A small sound classifier, trained from scratch: layers 12, trained on synthesized solo parts of chorales (CocoChorales).
Rows from block 4, named by matrix and row number. Rows with one number belong to one neuron. Each number is 128 + 32 x the weight over its row's rms, rounded and kept within 0 to 255. All counts start at 0. Numbers have three digits each. After the name is the row's rms in percent of the matrix's.
# gate: MLP gate (model.blocks.4.mlp.gate.weight, 512x192), inputs 0-191
# fc1: MLP up (model.blocks.4.mlp.fc1.weight, 512x192), inputs 0-191
# fc2: MLP down (model.blocks.4.mlp.fc2.weight, 192x512, transposed), outputs 0-191
gate.195 011:172128160128130130128126140157123128134150127128141128132128136107124115209115133129149206124136140122127000133113119130113161152109167128133133103115117134125134128128190136128111128136083133131000128128140129126132097085125128139120134130120119135123052134108129078128000117141104127132111127135132113128124115145125125141135118138110131212125125136128129122129127121204118121050206073131255085129005123129126124130128130125142130118129145108128129130121138153131133143116123146096135119125046117099134207145149126128118119127121116127111123125123155122134124122126116132127
gate.196 009:128038133127126127128129128128139111134127128158128098130136118110128018130127006128130142150128129130102255128106130133127125116128114132137142129122126127126128129128130125125149098163124125120119138128126135112169126126128127133139120128128176131128128130119104129128126126128125128129131127082127131137126127133130123127138194148119128130128129127114122133128124127128147128129146131125127128123135129131125136134128128126148128117128164129129125145127080129126134118119142128121138128137128128127133128127130185128128128128184127121130124133126152135105129124128121153129
gate.197 006:125126124169135144128126118079097127145180131137129131116125137129121119112128129107128181127128136129115176121243129135146132129128210149097135255128149128103130128128128119132130082132138130153140131115128171131119121138122135166129128116126145101142128101128128154128128132037123123094120161140129085132097128145143245134128128131126124114098128125133153122128150101131128128255168128135080119127136125127132127119128151141127128107128155130134121129133132009141127129128126126240130126110129129116129128089128101100127129165128127105136130128170067126128128255040128174173
gate.198 009:089069129184121128128126127126124121132131118134245124124128130123141069114134127128129100128147109146128130137132128127130126127135130127128128135229128127104100000128144128141105128128182124128129135118126119127111220119127137139135129127133131127132123128125129131129173130111121128124070143116116127128190141125112128128129137155101128129137125121153131145090119128130163136126122130139070137128128122116149148128128128127176129130128134098255126134109133129128128122115130168128130127144124126127130116126124127128131126137110128127132124133125130125125219118129123116129
gate.199 006:199110123128098125128134126109134123121127129131129123130126151103167097115129123135129109117120110138146136127123116125130155119099076146125132126151135136128107129122123125128152130126100138151199126111151128147156127153101127106162255135128129108139128112174122107128130187134131128076131142145134129095005154073140066125117152129110131100110128130068114183128138109201152094107099137155193053128115129149159129129128134132125088126200160104126086126098124127129134142128133119255130131129150124000124119174131116128105128167146127128142117122124115107142128128079132129000
fc1.195 010:151138098238115128128128119087129133120127129123118129131128146125162058135128148125142128123255181197172000121087128143127127161126119119124160127124110127127132113126107119095133125130075129129113112111124144131076125122120183118133118132091123149128131096126232154129000133071135242131142096130073134120133107106131135119129128123131128128123134133180126135127121127121116121151129125145116123168139129117131128105128156111131120127130126132142115126143140174119060110145134046100096135130055123122139135149146144128063127078130113136109125136141136139134131187128174125111
fc1.196 006:128131159114144145128151128128126128135255128127179101112135128042128116130089128100109129107131125131095085119128105128129127131128128036191174141117134141137117110136127122113126145153122123100137165118089129120137124126127172142124124125123181130130115131126128125112128128142101113129110128132128201178115120128159111129130134128112129132115118128130122085129128072131147128154131107117241153126125255125128046128128127129137129140128127141125127134149125132125157120079124121137136129115129091123000128128152125128128125130128128083031125128138168123135122127205128140126
fc1.197 006:147125136128135135128128044128117125128119062109126120132125130118132148130000130123130209142128105132128133109119133144125127229128128109091127130125124134129136127056122143143202124128124136141194124112135131129129116114110129194128145128225216107129120130110128128127058146129089113127114147116140058139126156141131108136128160146132127124170130092138116133135131152128087128128142115129120101128130113127113130155128128116132129118128138124023158113147128129132173130135138130124127139181130123127128122130129127128119128141128125125158128182129116141135108127255131133140
fc1.198 007:128146120113116123128129155131128130128122132129077119136179144113125121133125126116130192138112135144118128123129159125141129124125128040127133134035124129135134070135158130122117126132111132135127131127116117093168106139126116231137129129125177134130126119126126133046178127108129104129145091188132129129128126125137110130144255128124128128128101145142109255128138121166136128117123127114016142124132143123131138128128089015092115126128128169127126131127143130144124132086126128074137127099136083105127122047131145128152111128107124117129129109126136095117128123132123129121
fc1.199 010:129149122107129150128128134126127101125213203129130127120126126128148132136127126140121119130128128139135163130128176131127141137128145144132127128102136128128132121123144154128132058100090124128106138127115130092224121135131125122121127128124128122125125094128128141128121000129116129148128126117126121128199127126129161191197096125152128129105128119125134128128124126080116097118121113109153131135127128128126114128128127128116128130129131147132143132130130122125140119141129125128126129128154127109128156128000110128127128128128128145128125114130120128128128119236128120141
fc2.195 010:130124120128128132132057142095104161131143125133132133128135112131150128126125103134134126128132180145138182122139000143210116116118075134114116127121132122126109106125110122146145163128137116096133126128129129139177126143120142121124154150119136087115104127131115132096085127190126157129077117123120120135169127144111026119121127081106101123113102088128129065123132113084183210125141118198124126147099130127104129133128130131111140143114118163110127130136125103173178000087072094108125127118091119142104124087003154042113142131118105122126128132127104127093119087114127054143
fc2.196 006:126110135127128130147173122118224123128210067109129125166120134141137141127130119156130130122136124126159127131205092115119130139121096125255136139152154082178122084128122123128128126120190143140124099117150130139128163128142172117121116088166083119147038130104192123138129128126172128132127129094119129127128130131137126144124130125192128133128102120114145115130106114102127174227130131102129125119002156127119121147136128090185204130134144126125107131101067081125105126090123127179127131139134167143135124217184173176124129113144132151162129128127167205087150090124128128144
fc2.197 007:135136109129127114133128129132121098131157136159145183111128122107130144127080135114131148116159140125140123140111056158135109145134128132038184128129130127118110128143148128143154128125134126133117121125148142109124143131099127122144238124151119122130164141119129119104116127087130167122141132132126255103129125121130130229134126127126128139130121117173125163128128135174160109127127113090141125129125103130127131108132119131040129129237129135000128101130120128138128137128123129137128130130215129113128035129056125113130137182125140130120129119129129115129129129128165126117
fc2.198 007:126129119145130121131132112132099130116158137160127128087186149119124134134165158133127159134133131101165198126097220129123128127133133128115113145137118129126093156128114139122126107106089121118109127125127139147123134129176130124160127129201129128127119130129130142117128120143070132123124069128128116125131138077124132182013089130148255127127146126130120132166118137116125196149066104150128079129127135131000086136129156126013133128151127135170250138116241131123125134105052135124129128169128134104130121130131063121125136130089171128129131129135133128135135159129167157136
fc2.199 007:128132130023125089123121124128186125118133150127129119131136090131163124131065130129131100128127151000129130136123117129123125137133127139135128095115128136187072116125138130135161131198122113133085130148127138122225127140123103132126088126122125128125130103124127135131105164124135114142130139127127127127123113128134123128163129172067128127255123137118139137128124138138132126128128123126128142224027141168103125114093255149172126051151128115128080128125131140128129127109152169128110117121122133127160128127128128163167116115243127171118127059143126129108128129127133192124