Weights of a small sound classifier: 3.6M parameters.
Rows from block 9, named by matrix and row number. Rows with one number belong to one neuron. Each number is 200 + 20 x the weight over its row's rms, rounded and kept within 0 to 999. All counts start at 0. After the name is the row's rms in percent of the matrix's.
# gate: MLP gate (model.blocks.9.mlp.gate.weight, 512x192), inputs 96-143
# fc1: MLP up (model.blocks.9.mlp.fc1.weight, 512x192), inputs 96-143
# fc2: MLP down (model.blocks.9.mlp.fc2.weight, 192x512, transposed), outputs 96-143
gate.320,119,201,175,200,207,200,200,200,200,200,189,200,193,203,200,202,201,200,210,201,210,197,200,201,200,202,200,200,200,203,202,194,200,189,200,201,200,200,200,200,184,197,199,201,200,202,200,199,192
fc1.320,068,198,200,188,205,200,200,149,200,199,191,199,96,200,198,199,199,200,236,200,200,201,196,200,193,206,201,200,200,200,200,201,200,201,200,203,200,163,197,198,200,200,198,200,213,203,179,200,199
fc2.320,163,200,200,198,200,200,200,0,200,201,200,200,201,200,200,200,178,200,202,200,200,200,200,200,200,203,200,200,200,202,197,205,200,200,200,199,296,201,200,200,200,200,200,200,200,200,200,200,193
gate.323,150,200,172,189,200,200,200,200,199,200,196,200,182,203,203,202,200,199,199,200,217,199,200,199,196,200,200,199,200,201,207,195,200,195,200,203,200,200,200,202,183,150,199,201,202,199,200,197,169
fc1.323,113,202,200,211,201,200,199,200,202,202,207,200,261,197,212,200,201,198,200,199,200,200,26,201,202,189,205,200,200,201,200,198,200,199,200,200,179,307,200,200,203,200,200,200,197,200,201,203,200
fc2.323,228,200,200,200,200,200,200,430,200,200,200,200,200,200,200,201,200,200,200,200,200,200,200,200,200,199,200,200,200,200,200,199,200,200,199,200,115,200,200,200,200,200,200,200,200,200,200,200,201
gate.325,149,197,201,199,200,199,200,202,200,200,212,200,200,200,200,200,201,199,201,200,204,176,200,200,200,200,199,199,200,210,200,200,200,193,200,200,200,200,194,200,200,206,200,200,199,180,207,200,208
fc1.325,181,200,201,200,201,200,201,200,201,200,199,200,199,200,201,200,200,200,200,200,200,200,200,200,200,199,200,200,200,200,200,200,200,200,200,199,23,200,199,200,200,200,199,199,200,200,198,190,193
fc2.325,125,182,203,199,198,206,200,200,200,200,200,200,196,200,204,198,202,200,200,198,200,200,200,200,200,200,200,200,190,192,200,189,195,200,199,201,200,200,200,200,200,193,200,200,200,200,203,200,201
gate.327,196,190,195,200,200,195,200,200,201,200,233,201,200,200,202,200,200,200,246,202,200,201,200,181,200,368,198,149,200,200,201,211,200,200,200,200,199,200,201,200,219,200,202,200,200,200,200,189,201
fc1.327,147,199,200,314,200,266,202,201,198,201,200,201,199,199,202,200,199,200,204,235,195,354,206,200,226,200,200,200,200,121,200,220,201,206,200,197,202,199,200,203,200,194,200,205,199,200,199,200,201
fc2.327,108,200,200,200,200,236,201,200,200,205,200,200,201,255,201,186,200,200,201,200,200,200,200,197,221,227,200,201,201,200,200,200,200,200,200,200,219,200,113,204,199,200,200,200,204,201,200,200,200
gate.328,171,201,199,227,201,229,200,200,202,200,189,200,206,200,199,199,200,209,200,200,200,201,123,263,201,206,197,110,200,200,200,200,199,200,200,202,342,200,201,197,201,199,200,154,192,202,200,199,206
fc1.328,167,226,199,200,201,200,197,184,200,200,200,199,202,200,200,198,200,199,200,196,271,193,205,200,153,200,200,200,200,305,92,200,200,166,202,188,200,200,199,200,200,200,198,200,211,199,200,205,218
fc2.328,152,200,200,200,200,200,200,200,201,181,200,200,200,200,200,201,199,208,200,185,200,200,174,200,200,200,200,200,200,200,227,165,228,200,201,213,200,200,154,199,200,200,199,200,199,200,200,200,200
gate.330,201,284,200,200,203,200,297,213,224,200,200,200,201,200,208,198,202,200,202,196,200,200,200,201,199,201,198,200,200,201,199,200,200,199,199,201,200,200,158,212,200,200,198,200,200,199,211,200,200
fc1.330,215,200,200,200,200,200,200,200,205,200,200,201,200,200,202,200,200,213,200,200,200,200,200,200,200,200,200,200,200,200,200,200,200,200,200,199,203,200,200,200,139,200,200,189,150,148,200,199,222
fc2.330,177,197,201,200,200,200,355,200,200,200,200,203,199,200,200,173,200,200,200,199,200,200,200,200,173,236,200,200,201,200,200,204,201,200,200,202,200,200,200,200,198,199,224,200,199,200,201,201,200
gate.338,226,200,208,200,200,199,200,200,200,199,200,200,236,201,201,266,201,200,205,200,198,165,200,199,200,80,200,200,200,200,199,200,200,200,200,200,200,201,145,230,200,200,200,196,203,192,200,200,201
fc1.338,213,199,200,199,200,200,199,200,201,198,200,201,200,204,200,200,200,206,200,200,200,200,202,200,200,200,288,212,200,200,200,200,202,200,200,184,200,200,200,198,200,213,197,200,204,200,195,200,200
fc2.338,113,200,191,200,200,200,211,223,198,200,200,208,201,200,200,196,205,200,193,243,198,201,228,200,200,331,201,203,200,172,201,200,241,170,199,210,202,200,200,200,195,199,200,200,205,200,200,200,200
gate.341,117,267,212,199,200,200,200,199,200,200,200,201,197,201,200,200,200,201,196,200,200,74,200,200,200,196,200,200,200,200,200,185,200,172,200,200,199,201,199,167,200,200,200,200,199,200,192,200,198
fc1.341,239,200,200,200,200,200,199,200,200,200,200,210,200,199,200,200,200,201,200,200,200,200,199,99,200,201,213,92,200,200,200,200,200,200,159,200,200,200,200,200,202,266,200,200,200,142,200,200,202
fc2.341,168,200,202,226,201,200,200,200,111,200,200,200,200,192,202,170,199,200,199,199,200,200,200,29,200,163,200,200,200,200,203,199,200,200,200,209,199,200,296,200,200,212,200,200,200,198,199,200,201
gate.345,185,200,200,200,200,192,231,197,200,200,175,200,88,210,199,206,267,198,207,200,200,194,200,198,198,200,201,200,200,200,200,199,301,200,200,200,200,180,200,217,175,200,200,201,211,201,199,199,172
fc1.345,149,200,200,199,199,201,199,266,200,255,200,203,238,200,201,200,200,200,199,200,156,200,200,200,200,198,200,200,200,175,209,52,200,203,200,200,200,200,201,201,203,199,206,200,199,200,185,197,200
fc2.345,182,200,200,200,202,193,200,341,200,200,200,192,198,200,200,200,207,200,200,200,200,200,200,200,200,199,199,200,184,188,200,200,200,200,200,200,58,200,200,221,200,200,200,200,200,200,199,200,200
gate.346,298,332,200,200,201,201,279,214,207,200,200,200,200,200,200,200,201,200,200,199,200,200,201,200,200,201,200,200,200,200,200,200,200,200,203,200,200,200,199,200,200,200,200,200,200,200,200,93,201
fc1.346,204,200,200,200,202,200,200,200,205,200,199,182,200,185,200,200,200,200,200,190,160,200,200,201,200,200,200,193,200,200,200,200,200,200,200,200,225,200,200,221,200,200,200,178,160,149,200,200,200
fc2.346,111,200,201,200,200,203,302,201,200,200,200,200,200,199,200,185,200,200,204,199,200,200,200,200,200,232,200,201,201,219,197,278,200,200,201,200,200,200,200,200,200,200,225,200,200,199,200,200,207