python train.py --gain_aug_db=6 --beta2=0.98 --eps=1e-08
Rows from block 3 of a small sound classifier, named by matrix and row number. Rows with one number belong to one neuron. Each number is 500 + 25 x the weight over its row's rms, rounded and kept within 0 to 999. All counts start at 0. Numbers have three digits each.
After each neuron's rows are labels from the 100 clips, of 14976, where the neuron reaches its largest size: "lies over" is the class under the peak; "responds to" is what is common among them. Only what is clearly more common there than usual is listed. The data: synthesized solo parts of chorales (CocoChorales). In brackets: how many of the 100.
# gate: MLP gate (model.blocks.3.mlp.gate.weight, 512x192), inputs 128-191
# fc1: MLP up (model.blocks.3.mlp.fc1.weight, 512x192), inputs 128-191
# fc2: MLP down (model.blocks.3.mlp.fc2.weight, 192x512, transposed), outputs 128-191

gate.490:499492500500500500501503498491502449504472500500500500500503331500499500495500495455500500500500500500509500501386501501500496501501504500483499500501500514500500499492499500500500501475500499
fc1.490:499501498500498500501499516516498500500502500500537501500499500500500623500493602500500500500499510500500499500500328500500503500500475500500500499502500496501499497507500500500499499500499610
fc2.490:501499500500500500500500486500500500500504597499420499498500500499500693500500501504500501499503500443496500500500500497499500500500500500500500500499499500500500500500498500500498499500439501
lies over: F#4 (33)
responds to: clarinet (100); note F#4 (38); note F4 (27); note G4 (26)

gate.251:505502502497494481482499498501497525508512522499496517499490475498494504473501486492500499495520502494501499508488497494237500499502501510493511500496500501495506504500502499499519502517498499
fc1.251:498502500488501502504500499506491501502498518504497524496421479500498474468495500488497499502502501484501520500499508500242500499510505501454507508486503495501501506502516500507495399501499496
fc2.251:506533491501505480490497491492493502444522505500410488503465502500498508493481496516466557500500464490465500498495503501323504493497478498498506502479500488430454483524497445486503480510493505
lies over: G5 (80)
responds to: violin (93); note G5 (81); note F5 (35)

gate.458:493497499499509497484499510500502515498496502497510188499498500498504505522531502500495498512503501497483503512509501484510499507501485484501500502500484505499497499515500498500513489500493504
fc1.458:498492495501499474498495490503501503502505511494499497501500489500496491489503497498501503500496515501502508499493500501567500495521501498495505499485500501500499501504499500499477472502501499
fc2.458:500507487504516498462509503552492489490468504487504495497579507511503494466501501524504562450509495500506490523503502481519498506478496473526490498502501500500511502500499549515513466509629487
lies over: A#4 (26)
responds to: oboe (56); note A#4 (43); note C5 (34); note B4 (33)

gate.134:497489388499502500501491503500486511495505497500502500500525504496503500502494499506492503489499513499499505497503500497507499796500500502498494501502498497499500494481509500499500496500500497
fc1.134:504508460498494503498495492492552465508486506498491501518502391500499507507524506500491493490502507497515528525512495497530471500511506502423466500495484504524502502506501499492502498627500500
fc2.134:467504501507500509490470503522504483496497500507473491518503529487495452489483495492528496499487499492503506503506506479494570494501464480501501498509502484500502501501515528491498486467506504
lies over: F4 (25)
responds to: trombone (40); note F4 (37); note F#4 (32); trumpet (26)

gate.439:500503494503512500500495500500507500499500500500500500500487516497500500245497500500500500500499500500500500500500500500513499501494500500500544500646496500500506500504494513500378505500500500
fc1.439:500430501499505493501500555495500496500500392491505496500500496497556494500499506508501500500500512500511499521500584501498498519497500502500500500375500500500500506500500501500520408502499502
fc2.439:499501501500500496499590485501500500499500500502500500500500506500499500730501500500500494501500550500500500498498508500500501501500501500500500501477500500469503519500500502504447500499500509
lies over: A3 (35)
responds to: cello (100); note A3 (49); note A#3 (33); note B3 (30)

gate.285:512499541521502499500496501507498498488498494500501554511496504500502512593502528499500501495454501500499500501501500503501496498500485497503489480499500492498497499482494508476506500474501502
fc1.285:505494484506516499471499508507500511502409510504505478502497519484501518498502501505501526490499503495506541504479489500526500501498519502489481493494502477500575494500456519497499507496504468
fc2.285:548513506425498556519516499501503502508467502497483511500507506494471499500499496446495516501490511523501503501470500555498507504485543499545490458501500502480488467502499460503482498502502521
lies over: F4 (27)
responds to: trombone (70); note F4 (54); note F#4 (42); note E4 (29)

gate.195:500499530500500500500500497503543499542498501500504501506500495500500512500501486466500491560497500499501501500454500500505491399494500482476499497475500519498500563499499500500500497484491500
fc1.195:500492507502500500501576499499514468500490500499500500500501500498500500500500500493500501500500499508501326500500504512479441499504500500500500501500499500500500501634485500500499498500500500
fc2.195:501499499500500500500457500500502500500441507501500507555508501501502498500500500503512499500500499472499591501496498500496647500499507499500506498503500500500502499500500499500513508500500498
lies over: F#4 (40)
responds to: horn (100); note F#4 (45)

gate.352:507518506502505504542502518441501503532514479497483456506496505482500500477502499467521492500512509515574493497462486499554477499519501501531502480478505528519519509500523486498500493499503500
fc1.352:501454501504500503499502496501495498493486504500504509500501494502490490522502501498516501501499500501500512508497502502484506499497502496490477494500465497498482504529486498499465512500500504
fc2.352:498504489495495495494500487526498502497507496511504500483486532499442493502500499500507505503489507463470503464528500501493500499498551500520503500502511500484509511498501540502500498557502470
lies over: silence (31)
responds to: oboe (39); tuba (34); note B4 (34); note C5 (27)

gate.255:500508500498494500497500500500499441453476498500506500500500501516487521499500501499504502500498500457352502500533500512499501498619499507529520507504500500478500500500498399500502495498499501
fc1.255:470498500500501500510507500501510542500507500493496501478502500500500500500499501513498500501501534500520497500502498499502456504292500497548464498494500493609503493502528523500502502503500500
fc2.255:436506500505500500500500500470501500500489500498467499497500499496500471493492562503500499500495493500500496500501431502503498500501499501500502502499502499500500521516499501500495500500500500
lies over: A3 (32); B3 (30)
responds to: tuba (100); note B3 (50); note A3 (43); note A#3 (42)

gate.237:496506500500502499500500501500501501501500499500504500501503355500500499554499508501495500450500500499501503506500497487500502511498500551524388500500455500501501489502500413499500504498498502
fc1.237:500492501500500502501512496495506495498500501502499500500498616504499588498499500497506493500505501497517500501500504502500500486500500499421519500499500508500499500500500618501501500497501499
fc2.237:498501500493501500500558501486509504501501502498501500499498431497500499502579501500398501500499507500497417496500500500519290500584504500500495498499501506497499523499500500512500501496539501
lies over: A#4 (26)
responds to: horn (100); note A#4 (43); note B4 (34); note A4 (28)

gate.295:525520499507489497506501507484502510516512502550485500507486517528493498489509496489496482499513513526511466501483504494516506472500499500503510525503500510480504500500499518484500500501503484
fc1.295:501503500488491428483501487509449512501500509500501499493497501495495499498511497493502534509496506500494501507502503495500491627496486500509511500497500500501500514504517507528497500497499502
fc2.295:467479476512500500513496509478507492512520540502433502500494414501483489500496486503488442504438498495495488500498508493501473500504496500470489502506495501512468501484518502477484469490495560
lies over: F#4 (30)
responds to: clarinet (96); note E4 (36); note F#4 (35); note F4 (35)

gate.376:500500493500496500480501500481500507343511511500620499500500500500499501500440511502500500500500499480499501500560490503502558546500499524528498523500479444503500499500500500500508499500498500
fc1.376:499500500500497518500482500500498500499500478500660520500499499500500502505500614501500500500500500496500504499499499500500607498486500502500500500507504499501497498500500501499489500383499501
fc2.376:500501500498500476533498530498500501500482455501501504536535500500501501503499426500500500505500500501500516555500500504500537500499502500500503500500563502500501500500500499507507504500505500
lies over: F4 (61)
responds to: clarinet (96); note F4 (67); note E4 (29); note D#4 (29)

gate.96:500500500503515500499498500500501500512500503503500499498469500500466500498500498505501499500499501500500500500499500499502500497500500540502501500499500500522500498501518500485511505501503497
fc1.96:501500498503537497487515500500504494500500507500500487506479504500293500399500500500500497495500498500499500500492500500505500499500501518501500500501499501500500500551500498482521611500503499
fc2.96:497500505505484499432548500500495500500505500502500499501452500500543499479511505501500510500500501492502500500506492484500500500500498500500503500500502500502500500502392500501500500499623502
lies over: G5 (41)
responds to: violin (100); note G5 (51); note F#5 (34); note F5 (32)

gate.6:502497477502507469498489492549507498505480501500502500508525489502498437650494541483500490500500504510519502541489508515532528510493503500500511499500518503500498498503495494496576500450501498
fc1.6:501508501504498500499500504500503492500500502501507496520500504505499499493503504509500501496491499500500506506485502507500500490500500502494480471500494503503483500503500501498500483500500498
fc2.6:488496486500526502493506449478484499467504500507504470499486448500506497500494499501504501475476529500497355486563482471498474501512474500505507500502542518504504500484500498524518502501492470
lies over: A#4 (26)
responds to: trombone (65); horn (33); note E4 (30); note A#4 (28)

gate.130:499483500498507502502497500466507499488483499455507484500486498453499560499466499498478490504487481513500535495479490498497500485500477494501485507524483498495484511500487519500437499501501501
fc1.130:493540503480496600496504500510548361498620501498486513492504488497476486493489501450509516493495504500499506499501533502487489507500528503500503496496526491528499518477494489535503468487517493
fc2.130:449488499510513554460500503481497505490500454476502546501502493497498510507512501505501499497510500483497510498501546503512499504500494498491497519492500497500487500501503481499488484498480502
lies over: F4 (27)
responds to: clarinet (99); note D#4 (66); note F4 (55); note E4 (42)

gate.324:500498574494534511501503506501503497500491498500504493496492512490497510469510500504501532505491500516530461499500501516518489470387502484500496496474500518499498499504493507502511495500472508
fc1.324:499495331503527510510501524505479501501441507502519517497493542494505495502497502504495547521498500503498493490498495551506500499448498500504491501499485500499498491511506508502501494532481503
fc2.324:503498527536500501524501435519517596441551489496557501501504503516507499503501483500503532456503430511506486519512496502464499498560502519514526502510512490501514493500508516505500498526540495
lies over: silence (99)
responds to: trombone (100); note D4 (68); note D#4 (45); note E4 (31)

gate.481:500498503464530499534507502505500531494497495501502501499506488500495501501500499502500495508497354500500499490392509501491487485523496506500502469501500500499500496516504501500505445500477506
fc1.481:500498498507494532497504534508500530496484506524501488505495500480501501503500497398500501489507501495503493494502501501548504437444500488481499495502606497483500505494501503508502504498502487
fc2.481:592541487495504525555458482500504506471497510494501498475509500504507512502493481498495495559537490506500499556479556492496502500477504502505512502449510504502497505498502503477503502501440499
lies over: G5 (47); F#5 (33)
responds to: violin (100); note G5 (55); note F#5 (39); note F5 (27)

gate.428:500502484501505500537498539518495522507523506511500544511463504498501488497502496502500509502514500488496513509499505498500502492407523500502495501511586518521510513498495499500449505499497492
fc1.428:500504502509513503519495495489499504503557499500494508499494500496506513482500504517500515504503500495501500499500506499529501533549507474501513479502501496512500502499473508507500500503513496
fc2.428:499498513504453488503537500491488512500471613500500502522502514486546475500491499500500495503489505491499434516499498507501498489482500503500500499519528483515494494501496516449464494495485518
lies over: B4 (29)
responds to: oboe (88); note B4 (45); note A#4 (44); note C5 (35)

gate.471:489498598489494512495500481520499558502493503627515504502500498449500451510539522499500501527501512500501501521499504502509536500470501502502515416495511492502503505503511499503443482474494499
fc1.471:499500501488490500520488468499473502500479527499502494471401516508493501516501497512501500499500498496500493499503500506574496532489498492497501526494500499506520506495485489500482572479499501
fc2.471:484469501517498490437493558524488417497558505491500526504499490515497493515536445500494497554532501499502580501479489516501484501500499496486515493508503497482500459562515509502493512500498502
lies over: B4 (41)
responds to: note B4 (52); horn (38); oboe (35); note A#4 (31)

gate.170:498502494500500593405501515492542496499499498502509501502522500499497532501466500497501501500489489483496500496500476504514500471502478487500498507416509503498501498495497484514490554431478501
fc1.170:521519540494579496499487500510523475464495517497494490496492506502499499490528498493500512499505499501494504477494495498459504534511498500499517563518500503498500434499510496500480499554511509
fc2.170:504500457504488494510509495498494457518509564479480509492492506479503529497502496502497502500485493498492497502496480499502504499499500499502488509501500548502500498500513507494481512495501503
lies over: A3 (31)
responds to: tuba (55); note A3 (45); note A#3 (34); note B3 (32)

gate.492:496489502475506506513505500553455499494446500500501495497532557453491501492499503500500554503502523482500500525511509503364498520502549450498516496498527484497502502492501508480501535554495501
fc1.492:498492498500508503484503488500499519499477504505503501502495542500507500513492513495500526501500509515485502500500499495288503495499502497504505492545505498500501499501471513499498498495511526
fc2.492:497508501485496468511501506499499501516542481524494505513482497509504506509502501501502502499514497551497499507508504513418502472527489584484551440521496495493517502507501508493533495500564495
lies over: G5 (58)
responds to: violin (88); note G5 (60); note F5 (29)

gate.431:500500259498473490524503501494499489504498495505499564500526501497499517489496494495500568514501502506543495482491500523468505502483517500504500494502502500500501498486502503500489460504501495
fc1.431:493500500507514519502494459491499498497500505497499496500500499504508473484500501500513502495480499501494503493500499494501504498509515502500499524510500499506482501501509509500496500500504501
fc2.431:487499520495501516500435502482497483564505518506500436502505505500494564499489502501501501498461497489450499502512503502538535524500505509467501457493493493497480502496505506502483523506408500
lies over: F4 (36); F#4 (34)
responds to: trombone (100); note F#4 (54); note F4 (47); note E4 (29)

gate.81:500500507500477499500499493500500424521499500500500499501502496500500500450515500493500499458501487502502501514477501471500500489500626475464496500502500514500499501467495498500500500494501383
fc1.81:502498499379500500500654500502501499502500501491462493497500502498499498499502360500500499500503499500501502500498506500496499503498501500500499495500500502500503501500493500509499497503500469
fc2.81:500500500348500500502428500500539500500499491501548501501530498523500500500498470499499500500500500545500500500499500501501500500519500500500497502500500500499500500499503500500501500500499500
lies over: F#4 (33)
responds to: clarinet (93); note F#4 (36); note F4 (25)